A small self-supervised audio encoder (BEST-RQ), trained from scratch: batches of 256.
Rows from block 3 of a small self-supervised audio encoder (BEST-RQ), named by matrix and row number. Rows with one number belong to one neuron. Each number is 128 + 24 x the weight over its row's rms, rounded and kept within 0 to 255. All counts start at 0. Numbers have three digits each.
Before each neuron's rows are labels from the 100 clips, of 14848, where the neuron reaches its largest size: "top examples" is what is common among them. Only what is clearly more common there than usual is listed. The data: short read English sentences (LibriTTS-R). In brackets: how many of the 100.
# gate: second MLP gate (model.blocks.3.mlp.gate.weight, 416x160), inputs 0-159
# fc1: second MLP up (model.blocks.3.mlp.fc1.weight, 416x160), inputs 0-159
# fc2: second MLP down (model.blocks.3.mlp.fc2.weight, 160x416, transposed), outputs 0-159

top examples: the word "she" (30)
gate.174:098128128128128105156117169094201090128128112128169128128128128180105128163128128083128147147128128144159127155096114093152115104113170128117108098128163142128128184128159128128170120128059186128128162151147150128128065128070128177100128168128128128104128087128149159125128147096128128104128128113128128128106128143128112111128168112128128164128128128118128128128128128153128151091128128128128128178116089128128114128094128128182082166128138111128145127128081128128178128128128085
fc1.174:073140128188128171089128115128128103128128110149128171128128114128128106096090091128112128128128128128091128170091128159089161128061075128153128128128072128128128108148128128128087128128128183128128128128090128128128114151159141128152128102088128128128128109128176122128128128128128128128179164128141150085128150097128128128128099171099090128128085149192135128128093128128128162128128117128128137161135103177128128128128128128128184128128128128128182128138058103104128160128151110
fc2.174:149151168157198099128194100182155128117167162125179178128128128110155128097128156109128128092128128128103128128128108164128128128128132128111128128088128128128141128128128128128045102128109096128128128128128148163128094114108128141141104153125128128121128093109161104128165093128075128100128125128148128128128100128100128128141152087157099156099128094128144148162095128092128128103153061128141128128108094161163128160128114128128128128152128128079167128109128160128097128148080101

top examples: the word "said" (88)
gate.284:111065104114128152175139183147128155128128128104155152157092128152073096137149128128128053170128171159139128128105128152096128164087128128104128101124092128165159082128128081128128128167093128090156128128128128101128164151128128128128165099101128128099128128147128149142101128128128128128099128128128067144109128139155147128128128163102133157128128128128125128148128128128128099076118128165159122128128128128128089153044128128166073175164128128128128128137146128128128128128123128
fc1.284:128128092128116128128128128107128089128105128102163128167180128144192070128128128101199111104101128128128101128128126128073128128128100144156163128128141144128128104115182102128128142099128165142098128088128128097192128128105128075156185107058128161108128105128128178128185128143093128138128128128145097128128128152128088128177118128128146150115128128110128139114147128165107173128128128116117128078128098128128112128096128128128105140104099116128141115166153102150161128128128128
fc2.284:128128132128102128128128128128128164124121090128149171156128081128108128170128103128121122109150160146184128128128090128128148110128128128102153193128128128128125128128119128106128128128114128106130128114179082105118124104128152128162128126108139180213128128128159128083128135128119073128128159128128139112128073151128128103128145128128128142186099128128128145160128128083128128086128137165128118172101104092165107128073047128113128142148088091128128128128128165128180128154128143

top examples: voice: female (84)
gate.333:128128128128128128103091132128148088128128128128128128144128128128147159128091128128067159128128079106151105128128124184128128128128128110128128128128128128128128128222121113065128107082175181128092128093128128128132119102086105128128128093128128128128139078087128128090128128110128176128099142177128078172128128128109128100175128102128176145128128164105109128128128158180155128084162128114156128128091161128163128128112134128128128128128140142128148088128055128128128128128108128
fc1.333:128128128128112128128128121100109098155093155128107118138144068128088128128128105128124128089157128158125128128128135128128128128128165117115128128145128161170128128128128128090095128128128161128101128128090086151073137152089107078128083128159128128146128147128153128152128124128128193170128128128196062128128076155128128165128163128108128165105128128128128095078107143084169128128178113143134128067128101156128204102128128110128103128103128119128128099128083144128128128128128148
fc2.333:179128128128147128065128128142128128067128128128112128128128128089167128128128104128107088140155128084109128128085087105143128131128128155136128156128128149102106128128125130141161099090111110128128128106107128128144128128128163128128162176128128078113128204106128154128111091067128160081128071095128156128144120128165128128151160128168217113161128087170085128128147128128128102129139153119086137170139135090128128128128128128128097128128128128155128154103155128128159135128130128

top examples: voice: male (91)
gate.192:136102086128154128128155128137177075104111193128128181128128128132128128128161116128128148128128128128128158091092107118137128128063128128128128128128128128128128088128128128128185178128134081128128128128085136099128171128162128068128111082128171160128128128128128128128128107118178128128087128166128128128116170166128128156168128128128128128128061092107170128128128115090128151180146128128093128128118128128104128077133128160096128128087128128132128158169170094150128098128152128
fc1.192:161180128128128128093171128128128128135139128128128128128096128118128114128128101106107128128128122155128128128190128128128128125128128102128092128128128109096106154128166171128142128128128128128096128200098174128086128156128128128128128128144128068128128128128128237079128100113128158128198128128128134174079163128128082128128068128128128128128128073185128128128147128128128128095175128128085128128142128128128145168124128155099107154141173084120113128128128128128128106128119128
fc2.192:160128128152128128128084106128128128126079128128163179139149091082165128128128128128104142128128128065139108094128151128084128182128128182128128128128142128074128128128128128069128149104168128128128195159128128128128128128128128128138073128164161120128087109128128128150128154158128128126127128128085128128134159128128128098167136099102170128058128100128128128128128128128128203128141119128153128182062110128128128100098128128128128128087128128169135073128131120128128123128153128

top examples: the word "of" (31)
gate.164:071128120128100146128137151193128164128110128155128128128128128128169116166128048128128128106128128128128128128128090128128128146124128155184096128128182128148079140106091174128159128168128128111128155128128111134128128128161128128128128128148154140128139128179093131128138128066096151133087106107112117128156101128128128094128148087128106150125094128128151128128128128188060104128111121169128128111064139128107146166128125128116128100094128128128128096163128128108128180156128175
fc1.164:128110128128128173168128128128103175135104128128170168149128142128062128097128106107128128128128128128156161152128154128095175128087128128128128127121180174128128128128128128079154110165128128108164172140128109104069119116128102160179172128128119128128061128107099164128128128128114132096128128128128128142128128128146169176128175152128159163085128115161128119128128128128100169128146128180142128128128106128100128128128128128144128128095114171084175103202128128136143128128115128
fc2.164:128128128091114097111128128077106120128153105155194128128128115128128088142088105128140180128128128128128110128128109063164112083128161128128134128128128164128128112128128128149145128128124128128147128128128128166128131128128128128128097104191141128128128136128078130184128128091152159139128128154104168109128136159128085128153154103171095175103128128095128128128128128143159096084145086174143176128128096128128110128128128103160088128064180078162094100115128128091128128128128153

top examples: the word "said" (27)
gate.272:128168150159128169119128137089082128139128093128153128128128158105128146128128128128094096128128116128128169128149071111106128128128128152128128128156162148175128149092128164128128128128173128171152128165128128185095173128108128160072063128098128128128158128121128128128128113121152081165128128128128104128090128128112128109114128162128089180128091128128128128128166128206128128128105128128170148110173061152159154128080128128152105128128101112128128128128128128161128128155128157
fc1.272:139128140168112130175128128128116128152128165128128192128128165128128108128128118070126172100094128128128128128175128103138128095099128128145148118128101128128128097094128128128160100181117109145171128101144128104128128128128128164168123128128128128128139128080128155116110163156128138110128120128128140115128068053128158086128128094185128128175072129128128128170135128128199154128128128128067161132128174128128128128153174173145128128128161128128128154101128128128128128128128177
fc2.272:071128152147128093128187128128098104128128195128162142128128128128128137128073128128094128135101178152128108128107128128104128165128145128137166128128074151128128128083171128128166145128083136128085162128128128141120128119156128128128128095128161128111147128128128111151128128098128093128119106128110112128128128128088183128120128128147171128128128128135167085128128128128128128128167180128128128128128128128144128058158096128201113128128128104128140128128092201099090086128170105

top examples: the word "a" (30)
gate.320:201140150128128187096128128128128163095128128128109128128128128128179128128128128102111128128146128189101163128119138114111139128077128061107176106128090128199112114128164103117180156147128128128128097167101128128128159076148105128128099128128093128113128079057145157138102128128137128149167128128128158128128102160128128128170128128094177128071128130128128090128128128128128152128154128128128106128080128144128128136128102128128128094128148108128135141128151128128072128104128128
fc1.320:093083128128132147128164160128080168106130128098128086163128128128092085128128128128074128128128184128128162149128128118091149090128128081128083095097128128128106176128172159114154159128115158103128112128105150128146128143182142132128128109128128128128088114128162178121101128178128128150128128128128128128090144158153098128182128128098128156094128084128086128128147087128128128083090145077128128128082128137128128095181128145093128128135159132128128128151128128128178128128128128
fc2.320:082128152152150159128145095169128086172119134145160176128128128128128128110111128128128128104128108128128173183135135128128128140106090128128112128116143128071146128128128128058148128128125128149113153183156128102156085128128151099128128128155167128122128128150128128128175128128102100128157128128070128128123128128156128128079128120128128121049128110105070128128128128083128128128148100128171100103088128128095089128109144107128128128097128158128128128181128128163128091193093128

top examples: the word "i" (41)
gate.146:168152128128128128128128169128078128128128104107128112128145145160097138128100166193128144090109128161128168128188128156128128128078128128107106102080128150158128150128128103128105128096151128128128073128121143096128128128211142094128128167123128128159097099128114109116115161128156155170128128128143128080128084175128104128128128128071128128128128128128128128160128157158111075128128065156128134146128128128128128128128140128128118128100128128072119087128131148088162174128115128
fc1.146:136137128095128107128128128152094128128128128122128128151128145110113107128098148176128128128098146128091128128128106128128109122128128128167163066096177150088128128149128144094128128128077128096128128128082128128128128128128157171128128128099128128128110140087128128128184116112161128128040128128128128128160080128128114128128128128166128117056128128127115128165128168146051128128128128128161128171093128128128188128144128112186104100128128128128128082128147138128128186072128111
fc2.146:128128103087128128128152096128128128134114156128128128094128098128128158159101128165128089128041146128198128128128169102193128128128128141152128128146128128128128092128128128111128128128128128128128101128165128128108128086084128128099084128151163128128128167128104128101102099128187194171075128128128175088128128116128128128128128145177128128133101128154158098128098098161180128151097128128114173156147103128066128128092105112121143128128139082128147128128128128128148128128128128

top examples: voice: male (91)
gate.298:128128128128128128128128154148128128128100128103157128079128128128176128124128097113128128151128113128132128128144143086077128147102128090170082103140149115128152128128190059204128155128147098158108128149128128096128085128128128170128128153116115128128151128192128085141128177128128128128128128128177128107131128128128098128128128128128148128128187155110189088152128169128141128080156146172128138173128117093115128128128099128097128154128128107114137145150182128173168128128106135
fc1.298:128128173119067147087128108097128128115128128161110128128128150161128105139128138128128128128105158128128128106102143174073128173096128128178128153113103128072092102128128149128128128097165128128112128110128136128150128128160056128136128128084128128173128192059070153073128147152128125128147128128128126128128128128128128128128128145128113128145128099128156156128128088128153104128091128115110128112106128173128102138128203146164077128128094128128128118128115128151102128128078159
fc2.298:094163145109128138109174128113099123128128143128142128100128149128128128128128128099168116109115113128099105119143150128089105109098139128171128128114131169128128168128148146128166071156110128128128165128100128128128128128107119128154128128076128128156128128099150128128146128128156178128095175123128181128128128128128128128122100134128146154128155128128077131128128184141071128123128171087128128067154168128114162114092096113154121186128153091175128128190128128100056099128128151

top examples: voice: female (85)
gate.44:119128085147154128210128128128128128134128099128144128195128108098128111173162115133096128128128173111223128128141156077128128149160128089128157157128128128085128138128128111085128128110154128128157128156158128111090128128119167080128143080112128128148128128128148128128128108168160183128095128141128107128152140102143128128146128128128128106128128128128128128132128104128167128146128157118128103128128128163128128097174153088105141128156128169104158097128128128128061161109176128
fc1.44:128128128128157128128128128093128061170149151128128128174162128128177160162095128161180107128128090181128128128128113112128128155128128133128128095128123109128128173128133122142128128105128128179128104176128128154128128128075128128128183128166128128139140152128065128139120128128128160128124128128091128128128128128174112144067152115145073115167114128128169147156128096122100128128128102128128179103074128128051128128155128094128168128128128128128102089115151148128161106128128095
fc2.44:128066154128160085110128081128128128063128128174139128183157128128128128128139095081111128128128128128142128128128128156097128089128091128170150128128140100128128128128097128171128128203082102106128233128128128145133145128158128128128128146128128128128173128128100098128128128148128160128128128128128128115128128128096128128128128128128128145128128076153128128102128175128155142155128128174091128128172128128165128053162086121128128145128106078128128128149097128128096128128128121

top examples: the word "and" (26)
gate.296:128120165128128128159128128128128146128128128145109128077153081161128128128128128128099128128128128109128128080128111098128191184128128136117128128128117128146133128128128153145123128128128109075110128160128087128128072099069152128128128147158085181128128087158165128128128128114128128189188126128128082165128151128095128104085150128172147128107128124128116181128128079128098077174079128128167128128128128128128159128128128115128169150153128153128128137152086185122128128092128128
fc1.296:128128144128128174128158090108067128126174181178128128119128128107090128147128128128128146137099130128088085128075107128128128128101128128103110139142103128156113128128141128128128128128128128110128112066128128128128128162128135180134116128161155164128093128128166128092161104099091146148079128158128128153148184128128128079205102128128111128082128140128128128128109128128128092128128128128128128128167128128156112128096155128128149203128060128148128156128128085128128083128156128
fc2.296:108160103143162128100108128128128156128128128128128128128128196128128103091173152108128128128128128115128128181142128128094128128150085128128166086060128191063174128180128128142228128128107105128128109098138128128128128128128128128128128128103111089128128128096123128128128177128128128085106128128128139128070135155128128099128128097127122159104128128097128128109128176128128128128158161128137146128099128147128128055128128153137158082123140128111128137128128128105128186128104128

top examples: the word "the" (54)
gate.387:128157116161148084128151128128151189145147128128128128128084128099128128128128128158128128078112102128142080113165145128128105108108167112128092128128134146128105128180070128128146096128128128145128128178128086128128133128128157137108128165093145116128128147128128149128164091128146128087128065128106186128155128128075155171128128164138147094081158128161150087128128128148128161128128141128128164128128128157102099149128128128128128096105097095112165128128073128128089164114169171
fc1.387:128128141154128157090111128128128128131128128097128128128096128128095128128128128148128128149128088083095151187149098074147128102128128128133128128102163145128152128128112128153150141128128081128116153128099128099156076077183128176168095101134128128168128128128128086189169128128145128109128109128144128113128078114143128166128128172146138128100128100181161128193152156128139128083128128128128128096111128141099096128155060128117128128128144087151128118128096128074152128128158128
fc2.387:128124128128070158178038128128128176161128128176094091128128114128182128159128159127146128128128151128128160151144181128128128131134128114172128092128128128128146114128085128128128128128115153128148128128103077128110128128128128128095128128156128062128088118128128128142128106128150128141119148113081128128141128128154128128139128143128100153128151197128099128110149127128061091128128128128128128098128128128128128128128159027128128176128154102087128112128128128128128161090128128

top examples: voice: female (97)
gate.67:128128118128154165128085128107157119128128128128128128138128128128084177121128128096128128132118128188172128055128128099138128141179120094108128128159098128128142128128153112099128073140142128159167128095128145128128173128162158072128128083128128128128128128147138171164072162128158149164128168148100095120101128128128128153113128128128128128128099102108075128103102114152092146128128087128128166128128128088171188128170167073128108128128128107128104149128128128128128108085128128
fc1.67:107113166128123097128158128095147128144103087128102128128067128168128092117128128088128128128116128089158184096103128142152140098087165128149099179128116135128128128128128128128128105128128128159128175112169143128146178128128128068128105167138128126099128128128114128128128111128124128128128128128128128128117108128144165128113128128093093128128128128128128128128105128128128166186128128054100069128159128128128139150149128128192093128061169088115101115156128128130140083150069128
fc2.67:102128128114128084128081084108128111131113128149082139204128128175144116094128112142128128128161128128128107128134128091128146164128107155128087173128109087087128119128148104128109116157141178112076128080128192128161170128128128128092128158106174103142128087128128143104128148128128128091128128128128128096128184110165128128128128144128158108106166128133108079128128128128112115159128128159155159111100128150149109128128173128128128110128076145128174169175141128128128128128165123

top examples: voice: male (91)
gate.38:128128097128079176182128086128155082148128105174165117128128128167158128115096129159084075128128102146088132128128128116078128128128128187152128128128128128128163101128128093128128105128167128128121128084128157173174128144128062128076076128128128114128128145128182128155128137081153128146128128128143092128128184161128111128128128092128164128128128128182124128128117128128156128169128128115144159155150159128116127109074128108128128128128128103128128146089111148089128128140128128
fc1.38:128128128128110097128128107136128169128159128128156128128128128158108128128128128128128128114141128157112064093128109157096128108128128103128135128090104094128128101128128128128147128090115095128128128111128128087128128128128128107122128088078128128128128060128128065128108095159128128154099128128128197143128128128113128218128141128128100128128128184134128128128163128165128128094128168128128128128149128164173108128148128084161146169143091100128096090146193161101101082119076128
fc2.38:071168128080128153158181163115128109174110172128109138194128128141106173112128114128083092143128128128128134164142166112104128104153073103128146170128128128128128128128101138173111128128128158128092158128128128128119085088130153128128128128155128128147135128128162100128128128128128128114159128144128109110150172115118123135128128167105100128070104072122171128107101111128180072105128128118098128106128152106128128128128098128128128193128128116128144149128112182145128128090128156

top examples: the word "said" (57)
gate.6:128103079128128148128128171101085128136112101170128128128128154133128102142144128128172128128128128128128128120128141161096128128128128128128153123168128176186180114082156084128128161175128128128128099122148111128160157133123150167090153128128128125113157108129128128172128098138137112128128128097128128076093108128161034128150128128128164113164128128128128128128128088128128069128080093128156119128161109128128087168109128128108128128175106146165176099128128128128142159128092104
fc1.6:122095108156180128128110128143128159128128141092128171128080128072149128149128151172128038182128161159175079128159128128107128128128128128128136128128104128128128128128149140128124097128128160128128156128148052108128128128128128128128157100055128153128102128128160128128161128080135128128128128128163128128128151107079102105100128122108101121128115128128128142099151095156128158099096128134167164137103128128137128139128128128116128161188114162161175128143119128128179135103128128
fc2.6:128128128104128173128128128093168128095128113128128145159128128088128102176128041128128150107128140138128128128110156091166162110102128062103128128145128152128122111149166094117128128128148128117128154095128128149075100142128121107153088128079128128128128128168139176128094087113121129168118099128192128146128107141128128128159128128128102147128138128162150156148124136165155128097149098128107146145138108110102070128128097128118137165128128092179147128073136108164149144166128128

top examples: the word "and" (29); the word "he" (28)
gate.359:128107169128128128150128095128128075128110128156128111084128128128128155175171128113137128158128107128168128128128128132128156128095128109162073128128128069128128128141128146090116128102128128128072128173150128164149128128128128128076128089128112153110132128097130151103128091128069141128128128128128100128105128104100128148199146128128079178091157128090172128104128128128136128116128128123159184103085128128160091128106198146171128128128138128152082128128128128128107121128134084
fc1.359:173111128134128164128174128128128128125128099128094093128171155128128128128073128110128128128128086083092084128128097128128165128128128128132118108128128128128061128108128168140128098160102087208128116128146128128205128128145128132128128128109128194128128157078128128164128105131076078128111128169164128147128097128128162152128128128128128128128088128112160128128128128104128147128128136128128158120158128128128142100128128180128182149100103128168128128080093128141090128142159128
fc2.359:146142140123128073109093128146128128174128128128169128078144128128128088089128128162128128128128092128080165128200117128122128128128128128145128148140175128128154169128128149128156116145128108104127123128148128128128106128128085128128124126128128105128108099128128172128128076110128157158128153128128167078128158075128090097128128128140128159051145128097090128128091144194128104130128128128128128093128082145144159139120143056128170128152128150078128128128180142128128128128111151

top examples: the word "is" (31)
gate.368:128102128128153128128102169128128128053128113140154128156128146128138109128113128098183085094159128128169113155128128128128141128166159128128128188128128128128128159159109091128141128128144128128138128134128147128128088128091128171094114186112128128128162128108128088091135146094159098148167128128128128128150128128128091150128128128158128073112128128164065146071128128128128128128128128177128087128103128218108128128074127128090128128144104128128128114116128173128118151128080128
fc1.368:128128128128096128112094159095097119171140146128073142128128128180166166128092128146066128128172128128128103139128128191128094128128128128128116097128140070103098097128128128160128128102128158128128172100128107128159128113128164103155172112128128106128128106128128166162119128128128102128149145105128097106152128143164128097128134128100128115162128128111087128128128128129148124195099152128128128153128065128128128128166128144145120094128100128158128190128128069157180128111144170
fc2.368:094092128142138067128142128103128154092128128128154128143146128083128201128128114128128156128168128103165128128184166128095121084128128169128161128192128128117128128128153103128097088128091089128128074128174147128128128128116100128111158179120101163128128162145128092128095180174128128178128063128104147175092128128140103128128128139132103113128104128128128159120116163146151128126128128128128128128128128144128128128144067128128128153128150128128141123128098094084128137154128112

top examples: the word "was" (29)
gate.8:097133090128125128143112128056128128107106128138070114128151171166173128128128102089128138078128083128086128128158101088107128179128128128146128100128128180128132153128128170121154128108084128128101187128128128129128128148150068128128160102128128189128142089084128119128128128128128145128128155128100128128161113128128128105128128128095161162108155128128128105098154173105141117128128135149167168087128128128141128174128128176128079086102140148128128161128128128152150128160128139
fc1.8:148161128122128104198128128136147108109128128094128128128128128148128141111142128100108128100128128172194117106128116143089128128128128128128128082100128106100128113118156168128103100184084128183174155109128103128099109082128128148128168170128133179128089071128128128168091110128158100147128128150128162142128128128128128090128190106152128102128128128128128112146128128128128153128165128160161154153060153103128073128145097154128128146128141116128105173128108128128128128095128110
fc2.8:179106110097128105160128084128128128128100080143175128096078154154128128090128140147128128144175123096087128113128178128146128167130128128128128154143093174140100105085100189128174128128128128153128128117128128103128094142155128128128128107104132128128128130128128128128128128162119146128097072128128128156128128149128128128086134170128128128128141128162128170128087095071084177128128128061071178128169128128128128108155128128128156128128090146128128128128128128065128146128128128

top examples: voice: female (91)
gate.324:128128143128082084107159128128125128136128137128128128101128128128194128128182106165107128085079165128128114089128087128128128108128153167128128098128128128168128060128128128109128128128128097118128128152117186128128116128104166128103152088157095128128159114167095200128090154165128128128128082175128128128181128103128151142128089128114128119081113103115146128128129182128113128166128128150128162128128128145188128128128170141128128145128106128097128128093128078096128128141128128
fc1.324:144128128128128128163128115149211086128128128101090128128128128128104128128128096196095128173128128128128128128128128101128128107166128128128168117177095058128193128128108140092140128128128128128128158128124118128065179128109170128133128128128128145128115102128105155128128112128141128124112128131128128128128101090128158128146128161128167128152135067128128092128116128128170128150128110128187149155065113144199128112158111128128128173128101128167128076096128111128128128134128128
fc2.324:152156128096174128164128128128151114084078088128075082154095104140155151113122128158128170112128151060128157106128089128149128128128103143160128128128113128128106141172128128128167128128128174128072147153105148128128196128145100128123128139128128169134128109082128128144156147128128128128128128128128128128128128102128145072165150189128128128123128148178098128128128128128178128128112105128128142112128160156128128128094114048170128105096175128128128128128128128128089128109128128