config.yaml
arch: "conformer"
model: "self-supervised audio encoder (BEST-RQ)"
dataset: "short read English sentences (LibriTTS-R)"
train_examples: 26041
n_mels: 40
hop_length: 160
input: "log_mel"
win_length: 400
codebook_size: 1024
mask_prob: 0.08
norm: "layernorm"
activation: "geglu"
mlp_ratio: 2.67
head_dim: 32
fused_qkv: false
qk_norm: true
inner_norm: false
subsampling: 4
layers: 6
width: 160
positions: "rope"
kernel_size: 9
init: "xavier_uniform"
residual_init: "zero_last"
optimizer: "muon"
muon_scale: "match_rms_adamw"
lr: 0.0026
momentum: 0.9
nesterov: true
orthogonalizer: "newton_schulz_5"
adamw_lr_other_params: 0.0011
grad_clip: 0.5
cautious_weight_decay: true
magnitude_pruning: 0.5
steps: 8100
batch_size: 256
epochs: 79.6
lr_schedule: "cosine"
final_lr_fraction: 0
warmup_steps: 240
weight_decay: 0.2
adamw_weight_decay_other_params: 0
Rows from block 2 of a small self-supervised audio encoder (BEST-RQ), named by matrix and row number. Rows with one number belong to one neuron. Each number is 500 + 50 x the weight over its row's rms, rounded and kept within 0 to 999. All counts start at 0. Numbers have three digits each.
After each neuron's rows are labels from the 100 clips, of 14848, where the neuron reaches its largest size: "top examples" is what is common among them. Only what is clearly more common there than usual is listed. The data: short read English sentences (LibriTTS-R).
# gate: second MLP gate (model.blocks.2.mlp.gate.weight, 416x160), inputs 0-79
# fc1: second MLP up (model.blocks.2.mlp.fc1.weight, 416x160), inputs 0-79
# fc2: second MLP down (model.blocks.2.mlp.fc2.weight, 160x416, transposed), outputs 0-79

gate.136:537500452575500580489500652500426500407419405535500500500399572500500487500528500500535622500500536500452500500538463500532500500500500441467500500500416595567500376500500439500500500500397456500476451490466331500397500500411559551500554620
fc1.136:500417500500543561555448500456538479500637528524531500388526475482437439500500607547500449500612500500500500500448500529583400500500500500573500500500523500389534601504500500500586572634440448471584500500500500564551500546553454500500512414
fc2.136:406454359557500561535564553500500500522500489533500500557500528500568500500500500500500416590500500500500500500548500500500615500500568459500500500431587448548575432425500500614420500448374500409572500566500449500500453500500631500582561546
top examples: voice: female

gate.314:432500500500465500557500554500500500406615569516500500595576415494579500500500500500500442420500500548500500500500500575500575500474500500547500445526500500571500431500525418500500500500605500421541381500500500561463631621551424438500500556
fc1.314:536476500464585500540500554425532500500604556500591500500500486500596500500456500500530500537553500500500609500465500486500537523419500500549384390520481500545500557500425466453556571500500551433500500450491402539500527500500451448547500439
fc2.314:500500500470498522500500500563536500500539500500564460431500500512409396477500500500500437500500500437500500500500562500500470434626500482465494500381547500640531500500500612389428500500460451500500500594500555500484570523500500478389500500
top examples: voice: male

gate.254:455500423500500552465500500426500469425452446500438541500500500500535463500534500536500500424500500500500319500500500434499485500474492438500616549448596500432500483542500431448546500556581419500500468548584500528555607525500500552363455369
fc1.254:598652500500500500500485448500500453598500500500518500500484500533519464500428566500500500463500500500500581462500581500500421460500500488473500451409561500539500414417500500500412500601500500540574547500500500571500540500500500554500539500
fc2.254:613415444500527500570500545500476500500453590500449381500500378577500568565500500500500500500543497632500500500500500500500391500500570500596500588528474500500500467500500500478517500500500506500571520461500500455549530624485500500500485500
top examples: voice: female

gate.393:500440500500395425500357527441412443500614397461500459500487533605500468500500413500554500500500487480422500483598440500448500500500554444536539524580500500462500442525551519500500442621579443500500500500500500488407500562477500500500525500
fc1.393:500376500500500577500500500624423500560500404500500500500554500459403581528548475570500500544558525573472451500500621500469500425563537500445500464426500500500500500500500500500480500500500500500533442384500551579527500566500541500453500500
fc2.393:500555582500500500526533460556500500500500500509539500500506500500500500535428500431421432594500410449438461390500557545445467500500468485500500427555500580430459500500500500539500557522500500422602500586478459495500558500437500593545500467
top examples: voice: female

gate.357:509606573463500500464500471500394500568500444500525472500500424456403440500515500500583500500500473545574466490500420500500500630375647500500500500500570500500500500352567500500500466500500500500500500455549454444500428580500475426500390500
fc1.357:500500535500500500548500500500470500500450500500500435416635500500500416441535500426540500477426584500500500500500612513500500426547500522528428424500500500563692500541557395385375466578543500585500608500500408543500402525455500460579427583
fc2.357:500536439390574500500554454539500500414500500610500488500402500500462547500462554631500500500500500500613598543416545622421500500500527500500500532500500430449445469500500566451500615500348500500500500454500575482500500500590500500467445562
top examples: voice: female

gate.35:545500602425450500500509541500500500500634586456451500500560488500628500500500500500580500543441500500500428517500500500500602500500407562606500500456549500415436500557500545416423500500439429500581500500446500561572500500407430500563518500
fc1.35:543500500500500455500500583500445500542500500500559548537569535566535500500500500444500564535522500600563448477413500327500500530440485456461414550539416459500447500419584429460500661416453500500395500500500500500660441500500500366462613500
fc2.35:594398385523374624500500500518500500462500500558620476500424481500500500433570500542500500500500500612500500500500451500500463500529548500441665500500573411457500500500451500500469450611500500500500500500500500595398500500500562402544559500
top examples: voice: male

gate.356:500403460500459500500575500454480435596475630387500500439500500500478500500511589500457500500464500578521500500484541500500422550500443451450500580500461518500500537500500500500500615430500570500500424500500353500466500441494500531500425500
fc1.356:518500631500460600500500500500422406500500544524638500421500500571435427500507500500568500441500523508500500500421500433536432454500500502500500564621410485500477500545500591537500500500484445500500453500500488500500500500479500500465500413
fc2.356:500537386557630577500500451584499474500500500500457500500500415528619336370482542500500500500500500500388559624524500500500467500441500556483500500566442500500432437549500500464500585402500500500500500500500500500500540500500543506465483500
top examples: voice: female

gate.38:523456500500500479500573500553382653579423548500500500643586500500436552500475500500441445410500500457465500500417411607549557500437579442500500481500500500555500425602443500363467422500535500456500465500500620646500444500500500500500373544
fc1.38:610500500500500500456500421390500500500562441399399463528500500500414500456500536500439441500500500373500549500460500500500500500580571559500500500500500500500483394500500614527500500500561500423441500563550466500500521428500540541500444566
fc2.38:558438469500478515500475419500500500466500500455522540497500500569363614500541400500439500457500500569500522464426442500500428594500500500472500500480500487458551500405500500474569397435576500563500437379500500467500500521534500500500500514
top examples: voice: male

gate.233:500574500500519500500445500453543500500413500500377500500434433500545500548500500500454500546588553500562500500500640500500500571436500500574641465500500650500387500469575500500402500500500380500500490500500500473500399500500500546560500500
fc1.233:362500394500597500557548500500500500500593544500500500435386500517540500500577459500603500500590533593500500535500500594500500444500605500473394500500500500465500412500412486500580426429500466485438500453500397545565481454500500419466500555
fc2.233:500390582395500510435448556500582500500500411500500500500500500553566500599541500500547500500500447500500577500500607659583500500472382500573472589500448500500387500427500500500500500453500502465500500482427500396500560500500434500582547500
top examples: voice: female